From a checkpoint of a small encoder-decoder audio transcriber.
Training: ademamix at rate 0.00075, 18300 steps.
Rows from block 2 of the text decoder of a small encoder-decoder audio transcriber, named by matrix and row number. Rows with one number belong to one neuron. Each number is 50 + 12 x the weight over its row's rms, rounded and kept within 0 to 99. All counts start at 0.
After each neuron's rows are labels from the 100 texts, of 14976, where the neuron reaches its largest size: "fires on" is the input token at the peak. Only what is clearly more common there than usual is listed. The data: read English sentences (LibriTTS-R). In brackets: how many of the 100, against the usual share in percent.
# gate: MLP gate (decoder.blocks.2.mlp.gate.weight, 384x192), inputs 0-47
# fc1: MLP up (decoder.blocks.2.mlp.fc1.weight, 384x192), inputs 0-47
# fc2: MLP down (decoder.blocks.2.mlp.fc2.weight, 192x384, transposed), outputs 0-47

gate.218:48 38 56 50 70 40 47 45 38 47 79 54 57 46 49 46 28 81 22 34 44 44 39 50 54 49 45 62 47 42 45 55 18 55 61 36 40 47 39 49 49 19 61 38 45 52 39 44
fc1.218:47 28 79 69 36 52 66 46 61 55 36 56 32 43 49 34 38 35 43 29 51 46 31 57 46 46 41 44 59 56 58 31 66 34 54 56 39 47 56 51 57 70 47 54 56 62 48 64
fc2.218:40 41 56 32 49 43 52 58 60 41 42 68 36 38 47 49 35 42 57 69 60 63 54 37 59 54 44 33 47 45 58 62 70 48 50 53 48 61 55 67 49 47 59 41 30 47 38 54
fires on: "e" (96 vs 10)

gate.259:62 49 65 49 56 53 62 45 43 45 25 59 43 69 45 32 44 56 47 39 47 60 48 50 32 57 37 38 60 52 68 46 41 38 47 39 62 57 51 54 71 48 28 81 61 38 38 33
fc1.259:47 32 47 42 50 47 43 38 56 53 47 60 54 53 51 60 27 66 52 45 50 45 45 63 68 39 41 51 48 64 48 67 58 72 67 56 52 46 41 56 55 59 36 36 45 47 53 42
fc2.259:51 79 71 55 47 51 52 56 53 53 58 35 69 43 72 51 43 44 52 59 22 50 43 71 23 65 63 48 42 64 49 48 42 40 45 53 75 53 66 46 34 63 37 49 52 43 58 31
fires on: "i" (54 vs 5.4); "e" (29 vs 10); "l" (15 vs 3.3)

gate.65:29 54 47 36 52 79 52 62 39 37 53 44 43 39 76 50 57 40 48 39 57 41 74 50 27 66 57 28 69 46 65 49 39 37 54 37 59 35 55 27 42 42 59 52 33 52 61 45
fc1.65:76 64 34 74 48 55 47 71 47 49 63 48 69 56 24 52 39 44 40 51 65 62 37 36 28 29 37 55 42 45 52 55 51 53 26 49 46 58 55 59 45 18 48 39 44 39 47 49
fc2.65:38 47 56 48 46 59 36 48 53 58 61 28 67 49 38 30 50 45 60 63 60 40 31 63 49 52 74 36 49 47 31 58 62 65 63 75 39 58 44 56 11 44 56 42 66 48 35 45
fires on: "w" (100 vs 1.9)

gate.325:63 40 71 59 49 48 56 38 55 51 42 50 35 23 41 33 34 40 52 30 61 62 41 46 62 47 45 29 67 49 52 52 57 68 47 73 41 46 50 42 55 53 60 71 48 51 59 63
fc1.325:63 64 52 63 51 43 64 44 58 51 54 52 67 52 41 53 34 53 23 60 49 48 53 51 45 59 69 42 54 41 62 65 68 79 57 55 59 40 38 38 58 49 71 58 56 35 42 27
fc2.325:40 57 53 51 37 59 36 69 55 41 52 62 61 39 42 39 73 23 40 60 51 46 40 45 75 56 70 79 51 53 51 26 65 80 37 45 75 49 59 44 52 51 33 58 46 71 66 70
fires on: "c" (100 vs 1.8)

gate.158:29 52 39 84 46 55 46 59 53 53 41 46 58 62 50 53 46 47 49 32 40 33 51 58 34 67 50 43 48 49 40 58 65 47 33 60 40 29 60 50 44 36 64 51 45 51 58 72
fc1.158:62 72 47 53 39 61 62 34 72 45 56 54 39 41 29 48 30 42 44 47 58 53 28 40 59 51 34 54 51 44 46 68 26 54 39 57 55 54 54 60 57 54 36 50 51 46 60 29
fc2.158:50 28 46 39 55 45 57 46 55 58 59 33 16 57 50 43 47 53 73 60 51 48 60 70 47 56 46 47 41 47 38 35 56 40 39 54 57 53 64 53 49 45 39 49 66 46 65 39
fires on: "d" (100 vs 3.6)

gate.308:56 61 56 62 38 66 53 43 66 54 47 48 63 66 38 53 65 19 53 48 53 48 32 53 40 51 30 41 35 48 55 32 43 47 56 45 47 37 49 89 37 31 48 42 45 53 61 47
fc1.308:60 42 52 64 59 36 45 39 52 57 66 64 64 52 65 56 44 47 60 45 37 38 27 28 48 55 64 58 65 57 56 65 23 44 74 58 54 53 48 52 52 52 66 34 55 58 50 49
fc2.308:45 55 52 30 45 62 53 54 48 40 64 54 53 39 56 32 48 51 49 61 51 65 53 66 43 31 33 57 67 42 65 51 48 50 63 30 51 47 28 54 49 62 23 39 48 50 53 37
fires on: "v" (54 vs 0.8); "h" (26 vs 5.1); "u" (12 vs 2.3)

gate.188:56 56 58 57 55 56 53 48 36 62 50 66 64 57 37 41 54 34 70 45 46 52 46 57 53 41 48 49 55 44 46 47 49 51 59 55 60 51 60 71 50 39 46 40 40 44 48 57
fc1.188:41 35 43 53 52 58 58 31 49 45 26 57 45 52 61 66 39 49 51 42 56 57 52 66 53 68 47 39 63 56 40 55 52 64 58 77 58 57 49 51 31 37 40 54 43 53 62 69
fc2.188:41 66 46 37 50 59 51 59 57 42 57 10 56 63 39 30 50 44 54 52 36 40 43 64 43 64 66 61 61 62 52 39 64 66 63 41 30 46 51 44 45 46 47 30 65 40 45 35
fires on: "i" (33 vs 5.4); "m" (33 vs 2); "y" (9 vs 1.7); "l" (8 vs 3.3)

gate.49:68 50 41 51 55 41 51 42 38 46 57 44 35 25 23 52 28 70 52 55 62 42 62 63 49 42 71 64 72 66 46 71 45 52 66 33 44 56 50 53 34 40 43 54 41 53 54 41
fc1.49:69 78 50 35 47 30 80 54 52 55 65 47 50 62 56 56 50 48 52 67 53 35 54 45 66 31 41 36 47 44 65 56 60 46 47 28 46 69 55 50 93 74 59 49 54 46 40 71
fc2.49:54 33 53 41 42 62 37 42 54 38 64 90 62 27 51 42 49 40 43 42 54 44 58 70 40 11 46 60 43 23 66 38 44 49 51 27 37 46 75 64 61 60 63 46 44 52 39 67
fires on: "c" (100 vs 1.8)

gate.78:40 52 43 53 39 72 57 75 48 29 44 43 58 46 74 35 60 42 33 40 69 41 46 62 41 42 52 50 42 53 61 42 59 53 52 38 62 45 41 34 40 45 46 63 39 49 54 29
fc1.78:76 38 56 54 69 44 50 45 36 50 49 51 46 31 51 44 40 33 46 99 53 66 72 72 33 52 58 42 32 48 56 61 54 72 55 44 36 63 57 51 42 64 56 69 54 57 35 43
fc2.78:44 41 66 47 60 44 56 71 42 57 15 38 55 61 71 45 44 42 50 26 40 38 39 44 57 64 18 77 57 42 64 61 59 70 42 55 57 36 60 37 83 54 36 54 43 32 67 28
fires on: "c" (80 vs 1.8)

gate.254:18 28 65 53 41 57 50 50 44 48 54 51 53 64 57 69 44 57 54 55 50 23 53 40 45 81 49 54 38 51 55 70 64 67 64 59 56 75 28 41 51 57 32 43 49 50 58 62
fc1.254:60 54 44 58 42 62 29 16 55 67 59 61 37 21 48 40 33 39 61 44 44 62 36 48 47 25 56 31 71 64 44 30 49 37 36 61 48 46 48 81 48 38 59 70 43 51 53 46
fc2.254:53 55 47 53 43 67 49 58 53 44 64 71 31 69 51 38 47 56 50 51 38 52 55 47 42 60 66 54 52 49 33 31 54 50 40 65 39 55 66 62 50 33 19 58 43 51 50 59
fires on: "n" (75 vs 5.2); "y" (25 vs 1.7)

gate.95:49 60 45 53 52 39 66 36 61 51 71 30 34 46 86 39 23 69 17 73 53 40 38 50 44 37 44 46 75 53 61 48 45 38 50 69 52 68 37 63 48 59 37 73 49 40 48 30
fc1.95:63 58 50 54 46 51 61 74 58 76 32 51 51 45 53 55 47 34 39 64 50 40 48 25 66 41 58 49 35 40 49 40 68 69 48 59 59 68 56 55 45 71 59 56 45 57 58 21
fc2.95:49 52 68 33 44 35 49 35 38 72 54 39 48 51 54 51 36 43 50 63 27 38 64 67 36 49 51 73 35 43 37 73 45 57 53 38 38 53 42 50 63 24 57 59 45 42 59 48
fires on: "c" (92 vs 1.8)

gate.371:35 30 46 49 46 59 47 87 50 32 59 39 54 57 75 58 52 70 37 54 54 40 59 54 43 44 28 55 58 40 46 42 44 52 64 54 48 52 47 38 59 53 59 36 30 50 52 63
fc1.371:49 47 49 34 50 62 23 21 23 42 41 42 54 46 39 51 87 54 50 36 56 61 50 33 43 40 34 59 27 55 35 43 62 44 42 47 39 41 60 57 45 55 79 57 37 51 64 67
fc2.371:38 45 63 58 45 36 42 71 58 43 51 49 60 49 60 73 22 45 54 54 58 43 47 57 21 70 39 53 82 60 53 70 39 42 43 47 59 51 45 31 48 46 45 42 51 58 49 68
fires on: "w" (42 vs 1.9); "s" (28 vs 4.9); "d" (13 vs 3.6)

gate.193:23 64 57 53 55 47 17 59 56 49 42 59 57 44 35 53 42 43 43 35 57 35 58 63 45 20 63 56 53 44 50 64 66 33 72 36 52 60 52 55 26 41 62 38 51 70 30 30
fc1.193:57 45 53 36 52 42 52 71 42 63 48 49 50 56 14 50 42 47 39 44 32 47 55 47 59 52 58 47 33 62 83 53 54 38 53 19 38 65 65 31 33 42 72 44 47 60 35 36
fc2.193:43 52 60 46 38 67 43 58 49 43 61 59 59 20 33 28 61 44 41 50 49 58 47 53 53 33 44 55 54 38 71 69 34 36 62 41 59 54 40 46 37 61 58 61 32 32 37 80
fires on: "d" (84 vs 3.6); "y" (16 vs 1.7)

gate.244:48 46 60 48 55 50 56 49 73 46 71 64 58 52 43 40 40 43 56 72 62 71 39 49 27 50 55 40 41 57 47 34 57 54 83 36 49 35 49 49 48 55 50 51 50 25 61 50
fc1.244:55 37 47 56 64 33 36 52 72 46 53 59 52 46 41 52 57 59 26 65 50 66 58 48 51 52 88 40 56 60 60 35 39 39 36 56 41 54 51 67 66 53 47 31 79 46 58 68
fc2.244:62 51 64 45 58 46 55 65 40 63 27 49 61 46 39 57 40 48 49 49 61 57 66 20 59 53 59 48 49 45 53 74 45 39 57 39 38 41 47 36 57 62 49 52 58 55 62 57
fires on: "u" (33 vs 2.3); "i" (20 vs 5.4); "p" (13 vs 1.3); "b" (9 vs 1.2)

gate.74:43 46 51 71 58 56 52 56 50 60 40 45 55 56 76 56 63 54 45 44 55 40 64 66 41 39 69 57 46 48 42 51 61 62 55 38 43 46 57 61 38 45 60 50 41 29 57 63
fc1.74:30 67 33 14 45 51 43 52 58 53 75 60 43 40 38 39 45 48 51 38 50 42 43 30 44 58 48 42 46 50 50 40 26 47 42 32 68 59 49 16 40 41 54 54 62 70 52 33
fc2.74:61 43 40 63 67 10 62 58 40 35 62 26 44 63 51 35 61 62 52 46 55 56 45 47 42 54 44 58 44 42 52 55 28 61 44 68 30 34 52 41 44 54 41 85 63 48 57 59
fires on: "d" (71 vs 3.6); "g" (29 vs 1.6)

gate.97:41 55 50 73 58 58 31 55 58 50 32 66 35 53 78 77 47 57 45 52 47 52 60 64 22 45 72 42 57 36 47 45 48 32 44 56 51 53 54 48 44 53 65 52 46 60 46 33
fc1.97:71 58 62 86 55 61 48 43 56 75 35 82 39 45 42 44 48 46 60 58 50 46 70 63 39 40 69 43 47 42 48 54 22 61 67 48 55 28 54 48 59 34 51 52 61 45 44 59
fc2.97:56 52 49 70 44 52 44 39 49 51 18 44 75 18 44 45 55 61 48 44 51 27 28 41 55 52 49 52 59 35 66 50 44 42 48 22 39 74 38 49 39 38 35 50 46 50 54 50
fires on: "<end>" (85 vs 1.5); "x" (8 vs 0.1)

gate.200:38 46 54 41 55 65 33 38 34 40 56 83 37 60 40 40 47 49 52 40 49 45 69 60 57 34 61 56 45 33 48 62 57 54 62 52 47 59 43 25 36 55 58 55 41 48 26 68
fc1.200:40 67 58 54 44 56 56 37 44 45 46 30 48 68 33 51 29 45 61 58 46 45 34 36 41 62 36 58 68 45 47 54 54 45 45 59 58 48 31 49 43 31 58 48 54 58 63 34
fc2.200:45 36 45 44 40 40 47 33 61 40 65 69 37 29 66 54 58 46 54 67 58 62 64 52 49 52 48 51 37 36 47 40 67 69 41 63 47 47 70 56 42 20 33 52 43 50 40 48
fires on: "w" (63 vs 1.9); "<end>" (24 vs 1.5); "d" (11 vs 3.6)

gate.311:62 38 41 40 37 41 37 70 25 43 46 66 66 45 56 55 61 46 46 56 52 52 59 29 44 53 47 69 17 37 57 45 51 52 50 44 37 53 49 48 58 50 52 71 36 46 43 60
fc1.311:57 33 46 40 59 46 32 33 51 47 45 37 51 52 56 54 42 72 44 66 38 52 62 41 43 55 32 68 57 46 60 24 52 59 29 55 43 42 38 50 56 54 38 67 34 51 43 67
fc2.311:44 70 53 47 48 44 82 34 44 49 50 57 55 44 53 64 16 37 48 48 69 52 87 61 37 41 41 54 31 35 53 47 44 40 60 47 50 55 54 26 49 29 44 37 37 54 57 47
fires on: "w" (100 vs 1.9)

gate.191:64 28 28 49 69 43 38 50 56 79 56 58 49 44 70 56 50 35 67 62 48 43 39 58 32 72 37 45 36 60 43 36 54 38 64 23 47 30 53 37 43 59 57 71 44 49 81 49
fc1.191:54 51 49 34 41 45 48 73 73 42 61 43 38 58 65 50 50 42 41 58 48 44 54 68 48 51 48 57 55 57 59 62 41 54 32 66 36 56 75 46 60 53 56 37 49 58 41 50
fc2.191:57 50 58 79 56 59 78 41 63 58 63 49 25 63 46 38 76 34 54 50 56 44 47 57 31 58 37 58 28 53 56 38 49 61 61 55 56 40 50 59 44 50 58 51 42 46 47 75
fires on: "u" (53 vs 2.3); "p" (25 vs 1.3); "'" (18 vs 0.4)

gate.151:34 43 50 59 58 33 60 24 68 37 68 49 64 51 33 46 54 53 81 46 59 39 44 50 53 71 62 50 71 54 43 49 39 59 77 61 54 47 38 40 42 68 41 32 44 69 47 60
fc1.151:46 53 56 41 45 51 54 62 23 51 43 39 32 45 30 57 39 40 49 33 44 56 42 30 38 53 44 22 31 50 31 39 59 52 40 30 43 56 36 56 78 28 29 74 53 56 44 44
fc2.151:45 48 35 70 48 59 60 25 52 51 57 60 30 57 61 49 72 65 73 48 52 69 37 50 43 71 60 54 20 55 47 60 42 61 53 33 41 60 70 45 54 48 51 43 71 56 34 33
fires on: "l" (77 vs 3.3); "i" (18 vs 5.4)

gate.108:70 71 54 61 39 64 53 70 58 31 37 32 53 23 84 61 66 58 62 41 60 61 60 37 54 54 48 29 46 45 38 46 47 57 30 52 46 47 49 52 34 49 49 77 47 46 53 78
fc1.108:51 50 57 38 69 56 48 20 44 31 60 75 44 70 36 57 75 22 55 71 54 56 48 45 10 67 39 76 53 26 54 48 49 35 48 56 59 44 43 67 46 64 52 53 38 58 56 46
fc2.108:55 57 37 39 53 38 39 70 62 63 46 31 46 63 63 61 46 59 45 45 59 54 34 56 60 56 48 69 30 68 47 37 43 66 48 64 49 51 77 44 57 45 74 81 68 49 56 67
fires on: "q" (87 vs 0.1); "z" (9 vs 0)

gate.45:33 53 47 37 60 65 55 51 63 57 27 38 37 24 60 38 74 56 53 60 57 70 45 56 46 51 62 43 61 42 59 33 32 43 48 65 53 42 50 47 35 62 65 73 61 33 48 47
fc1.45:73 46 45 60 35 56 53 23 45 47 60 68 49 42 50 40 51 42 60 34 60 42 38 55 58 34 23 57 57 53 39 53 18 55 42 52 46 42 56 49 57 44 68 60 44 54 58 66
fc2.45:42 67 62 67 43 47 48 59 55 50 48 55 37 64 60 46 54 78 49 41 43 48 33 56 52 60 46 60 54 57 56 57 41 55 45 49 50 70 44 50 64 52 70 57 63 63 57 49
fires on: "v" (30 vs 0.8); "m" (26 vs 2); "w" (22 vs 1.9); "b" (21 vs 1.2)

gate.361:31 49 59 49 58 49 74 53 66 42 36 43 45 39 59 35 69 69 77 53 62 44 58 62 16 62 59 63 59 44 49 48 49 57 48 52 40 63 23 51 54 63 39 46 43 25 41 60
fc1.361:54 33 39 63 76 44 50 60 62 58 58 48 64 65 56 43 60 60 71 58 55 44 61 75 19 57 64 51 65 46 48 55 41 53 61 46 33 53 33 24 38 74 61 22 45 54 36 57
fc2.361:76 57 91 52 52 58 32 54 61 54 38 73 84 31 75 52 50 59 45 41 55 72 72 30 45 47 39 50 68 59 51 65 36 52 61 67 40 21 54 51 43 75 57 58 15 47 61 56
fires on: "u" (53 vs 2.3); "y" (40 vs 1.7)

gate.86:62 51 50 01 41 49 42 46 29 50 50 41 60 39 37 40 58 43 54 47 54 52 43 48 43 51 32 61 45 37 50 48 81 41 42 47 51 67 48 73 64 72 48 58 27 50 66 47
fc1.86:33 50 46 53 39 67 37 45 35 38 65 65 44 46 62 40 27 76 43 46 50 55 55 69 43 28 58 47 56 48 48 39 36 73 47 67 50 55 57 52 29 53 32 53 52 42 55 48
fc2.86:53 52 54 33 53 60 38 40 42 65 52 57 27 51 34 58 38 39 58 63 27 46 47 46 66 80 42 42 40 57 52 30 54 38 64 43 81 13 58 55 55 53 38 76 73 36 48 43
fires on: "v" (100 vs 0.8)

gate.17:32 70 62 51 38 47 40 79 54 66 57 56 56 39 40 51 29 45 48 52 45 50 67 57 41 48 42 46 69 45 58 51 62 40 50 52 51 58 50 46 47 63 59 56 36 57 47 73
fc1.17:51 80 43 58 41 26 47 52 56 46 60 47 58 48 35 53 57 58 42 26 52 40 44 68 52 53 53 55 51 45 61 73 32 38 50 44 44 49 40 61 42 74 45 59 67 48 35 45
fc2.17:46 59 44 10 54 56 61 56 49 50 55 53 71 53 74 54 49 34 47 42 45 67 57 38 61 78 56 52 36 52 51 53 60 31 47 36 28 57 65 49 45 60 65 51 50 64 33 62
fires on: "w" (33 vs 1.9); "t" (26 vs 7.3); "v" (19 vs 0.8); "k" (11 vs 0.7)

gate.29:41 55 42 40 47 50 49 59 53 56 52 50 49 41 49 57 27 34 55 64 61 41 40 47 49 52 35 59 52 36 48 62 50 46 43 39 61 64 47 62 65 42 70 53 57 44 52 51
fc1.29:45 49 51 56 57 39 57 62 61 35 38 35 41 60 62 58 70 24 40 29 34 42 46 49 45 72 74 44 57 65 55 34 36 58 51 55 41 50 51 20 52 60 46 39 46 44 44 43
fc2.29:54 77 39 47 52 47 42 54 40 43 66 34 42 72 39 52 55 15 35 56 52 62 50 60 47 47 30 56 50 59 38 43 67 53 37 55 37 43 42 40 53 23 32 49 44 58 62 44
fires on: "u" (47 vs 2.3); "y" (28 vs 1.7); "q" (9 vs 0.1); "k" (7 vs 0.7)

gate.51:57 48 38 42 46 57 50 56 51 35 52 61 57 68 47 51 43 50 57 65 52 50 68 43 45 34 38 70 39 58 67 53 39 27 52 31 43 37 37 58 30 47 56 24 46 40 46 60
fc1.51:59 48 57 40 43 63 64 47 66 65 38 38 37 35 88 36 45 37 36 62 58 39 69 73 53 48 71 24 57 50 47 35 43 66 46 48 56 47 53 40 63 56 47 59 57 52 56 52
fc2.51:66 51 46 67 53 34 67 35 69 32 70 65 34 62 61 57 50 47 47 48 51 70 55 26 47 38 50 43 52 43 41 47 52 46 48 68 49 37 48 42 48 49 46 63 46 65 48 55
fires on: "e" (72 vs 10); "s" (17 vs 4.9)

gate.111:46 55 45 48 62 62 43 56 32 35 50 65 49 57 74 54 88 33 57 35 60 35 51 62 36 41 53 39 45 45 38 60 41 45 50 51 65 37 56 67 34 40 46 43 24 59 64 50
fc1.111:64 65 55 34 39 46 58 39 41 45 45 42 43 51 40 38 37 52 50 78 49 58 59 53 54 50 42 74 56 33 47 34 66 52 45 56 54 40 55 46 57 76 53 56 67 53 34 46
fc2.111:59 31 28 65 40 47 56 55 53 36 82 75 56 58 42 47 45 60 37 55 48 40 57 66 48 34 60 80 56 60 56 44 63 39 74 60 36 48 71 78 25 66 65 45 55 52 38 59
fires on: "u" (69 vs 2.3); "'" (15 vs 0.4); "v" (10 vs 0.8)

gate.282:30 29 31 39 45 48 71 71 53 37 47 51 45 35 58 41 67 60 62 47 49 51 52 58 58 50 62 42 48 66 49 29 50 73 71 50 44 69 34 53 57 80 53 30 51 37 42 32
fc1.282:50 66 43 37 71 35 84 58 54 30 52 31 40 38 68 41 41 66 45 49 38 55 32 75 44 68 80 61 53 41 52 63 55 43 51 56 33 56 31 64 43 46 45 68 62 40 49 52
fc2.282:67 30 30 45 48 37 44 57 53 46 80 71 42 48 56 47 50 44 44 39 48 79 52 41 50 57 46 46 59 43 58 53 28 51 58 60 41 57 65 51 36 67 61 57 42 25 53 59
fires on: "q" (77 vs 0.1); "j" (22 vs 0.1)

gate.182:44 53 46 47 45 46 57 30 69 52 45 56 55 43 57 18 44 53 57 53 67 61 56 60 52 36 32 48 61 33 41 39 56 53 58 72 51 59 42 51 49 56 58 44 30 43 46 59
fc1.182:53 51 47 42 55 49 69 62 52 41 22 31 45 36 55 44 87 48 47 57 56 50 45 76 41 55 59 52 27 66 44 49 51 59 66 33 40 48 45 77 50 60 55 53 46 40 37 51
fc2.182:68 59 66 56 51 46 49 58 45 42 31 45 41 36 62 49 62 66 49 65 65 43 42 56 54 50 47 50 50 54 73 59 49 37 59 25 50 68 31 47 38 81 36 53 40 66 50 39
fires on: "v" (53 vs 0.8); "l" (11 vs 3.3); "h" (11 vs 5.1)

gate.113:43 82 40 36 51 58 74 44 42 45 52 53 62 50 66 36 69 55 70 63 59 37 34 52 37 62 53 60 47 48 41 57 58 48 45 55 62 41 62 47 37 44 46 40 44 52 57 33
fc1.113:45 48 43 43 55 72 52 43 45 50 44 55 73 46 61 44 20 44 72 48 39 49 51 36 57 40 63 52 44 43 63 30 33 35 59 75 50 37 64 50 38 58 52 29 56 63 19 58
fc2.113:77 41 62 80 66 37 61 44 44 33 43 45 58 45 35 43 33 60 38 20 48 40 39 57 23 62 44 39 59 52 50 46 44 50 25 54 46 40 44 35 76 54 55 47 47 51 60 57
fires on: "l" (64 vs 3.3); "y" (23 vs 1.7)

gate.209:38 82 40 59 48 56 60 46 57 50 56 43 43 42 50 51 59 69 45 65 58 42 62 48 50 36 40 47 48 48 57 55 44 38 42 44 50 65 56 23 46 51 55 58 54 49 39 32
fc1.209:70 34 52 62 36 45 54 37 32 40 63 41 57 50 49 55 55 36 50 39 34 47 40 47 66 67 54 51 50 59 61 56 31 57 33 50 52 54 60 53 54 48 49 50 61 52 58 40
fc2.209:53 41 54 53 68 50 44 54 52 54 47 62 49 45 44 82 37 53 56 46 68 52 44 67 55 55 35 39 43 59 32 39 29 50 41 63 49 46 63 31 57 77 66 49 41 59 53 64
fires on: "y" (79 vs 1.7)

gate.36:40 36 53 31 49 32 51 69 41 64 42 32 57 45 46 34 48 54 47 52 40 59 65 46 50 66 58 73 48 32 45 62 51 46 51 35 49 71 55 67 46 63 57 34 48 43 57 81
fc1.36:37 45 50 61 38 56 48 54 43 58 36 41 41 40 39 49 40 39 42 45 46 30 74 37 50 74 44 54 45 57 90 49 60 35 47 51 49 80 41 67 46 39 57 36 54 62 54 76
fc2.36:54 31 62 37 51 46 51 58 44 63 51 47 44 47 41 34 71 68 68 42 41 30 44 42 73 38 59 48 64 53 50 55 59 52 39 61 32 52 51 26 39 77 63 49 46 36 61 35
fires on: "d" (79 vs 3.6); "r" (20 vs 4.5)

gate.299:66 55 37 46 55 54 62 44 50 56 43 58 49 36 28 53 29 56 55 14 49 44 66 52 62 38 46 50 46 56 39 29 72 52 45 54 53 69 70 52 49 30 67 77 52 56 28 48
fc1.299:51 56 40 33 59 49 48 46 64 27 49 65 56 53 44 58 28 62 44 62 66 33 52 62 68 50 45 67 57 41 46 78 47 61 44 69 47 78 56 54 74 51 55 44 47 49 54 48
fc2.299:35 66 32 59 65 37 68 36 39 36 47 52 47 38 55 34 56 41 54 57 52 55 28 57 41 43 44 59 38 47 41 52 53 37 37 53 69 54 27 27 64 56 46 45 49 49 48 57
fires on: "d" (77 vs 3.6)

gate.129:43 45 53 44 48 74 81 32 74 49 36 56 54 51 30 44 51 36 59 62 62 46 56 84 54 42 60 56 45 49 40 54 58 37 42 26 56 52 48 54 39 55 48 24 53 53 51 28
fc1.129:49 56 51 32 58 23 32 47 59 70 47 71 51 40 55 56 44 38 70 63 60 50 40 34 55 56 63 39 67 37 63 65 58 45 65 70 58 35 58 35 45 53 24 62 58 43 55 64
fc2.129:60 46 50 55 46 58 67 41 59 58 51 54 61 69 62 40 77 77 41 39 33 58 40 45 60 34 62 45 72 71 53 28 50 44 39 56 49 50 64 44 60 65 53 40 64 46 50 46
fires on: "y" (100 vs 1.7)

gate.266:47 43 46 21 52 83 36 19 37 47 45 48 44 37 36 48 55 62 45 34 54 53 63 49 50 63 35 40 42 49 31 36 57 39 64 51 58 45 53 40 59 21 57 51 55 39 59 66
fc1.266:48 58 50 50 73 60 45 51 29 45 45 20 47 35 64 39 38 39 39 61 42 56 41 28 33 41 40 39 48 52 60 39 45 30 58 62 51 43 47 43 71 36 61 70 57 46 69 41
fc2.266:63 60 55 38 52 47 39 49 60 31 44 27 46 41 46 56 41 63 64 46 46 30 58 59 58 70 49 28 57 44 41 54 46 62 51 55 73 45 65 60 48 39 67 38 64 63 53 46
fires on: "<end>" (47 vs 1.5); "t" (24 vs 7.3); "r" (10 vs 4.5); "d" (9 vs 3.6)

gate.68:82 50 52 41 50 59 68 56 52 46 31 51 63 44 52 50 65 35 51 70 51 48 62 46 69 50 37 46 29 46 42 51 51 51 44 40 47 66 56 60 29 82 63 49 40 40 65 34
fc1.68:49 59 43 57 46 71 52 47 77 37 57 50 47 23 30 47 58 30 44 48 62 61 53 48 50 43 49 65 74 47 54 65 45 61 49 64 50 31 55 69 64 45 73 35 52 42 63 46
fc2.68:45 34 58 59 57 26 62 52 32 43 52 76 32 82 68 37 49 45 41 28 29 48 50 37 57 46 56 42 56 44 47 53 18 58 47 42 36 52 53 72 61 56 77 53 72 53 53 56
fires on: "v" (89 vs 0.8)

gate.130:29 54 34 43 53 55 50 62 50 50 45 55 31 54 52 69 56 28 52 58 56 42 65 49 55 39 58 39 58 48 61 61 55 50 45 36 55 36 42 50 40 58 46 66 33 34 62 34
fc1.130:58 46 47 63 31 64 50 36 48 69 45 64 32 34 74 53 23 43 41 51 61 48 61 48 29 38 46 36 51 58 48 45 42 33 56 59 47 53 23 29 33 60 45 63 42 37 46 69
fc2.130:41 79 54 41 47 71 35 42 51 42 32 40 44 62 44 32 57 50 44 62 60 46 39 49 53 33 47 61 44 40 52 34 49 27 56 45 66 51 66 59 71 44 57 36 69 38 54 40
fires on: "u" (92 vs 2.3)

gate.260:61 70 44 56 47 48 63 37 37 46 62 79 54 37 38 42 56 54 40 29 48 56 26 49 47 50 46 70 34 58 47 88 17 16 48 52 44 32 53 56 33 55 53 29 45 30 43 53
fc1.260:52 36 42 37 45 38 34 39 36 75 55 27 58 46 56 57 32 41 36 49 65 45 60 29 61 49 41 55 42 63 56 35 59 62 44 66 49 72 60 53 93 44 49 55 49 52 63 47
fc2.260:55 40 41 44 47 46 42 43 40 52 64 57 49 35 70 55 76 70 48 56 53 58 49 34 48 51 48 46 52 58 56 57 48 35 27 81 57 47 60 54 56 43 50 45 71 45 40 74
fires on: "e" (85 vs 10); "y" (15 vs 1.7)

gate.89:27 40 42 51 43 52 31 63 51 47 35 47 61 18 62 55 46 65 50 30 68 55 49 66 55 42 46 50 46 52 45 25 62 32 36 60 47 37 52 43 36 46 62 31 37 55 67 77
fc1.89:48 55 20 57 48 52 53 73 61 63 72 67 68 55 66 54 28 42 41 70 47 26 46 67 39 52 61 50 71 46 55 62 40 53 44 61 53 71 34 53 31 57 43 62 59 31 53 40
fc2.89:45 72 32 42 49 39 35 48 43 43 30 49 45 35 59 40 53 46 48 52 39 49 47 34 66 62 40 59 52 65 33 37 88 63 43 64 50 51 51 47 52 51 39 58 44 35 52 52
fires on: "w" (100 vs 1.9)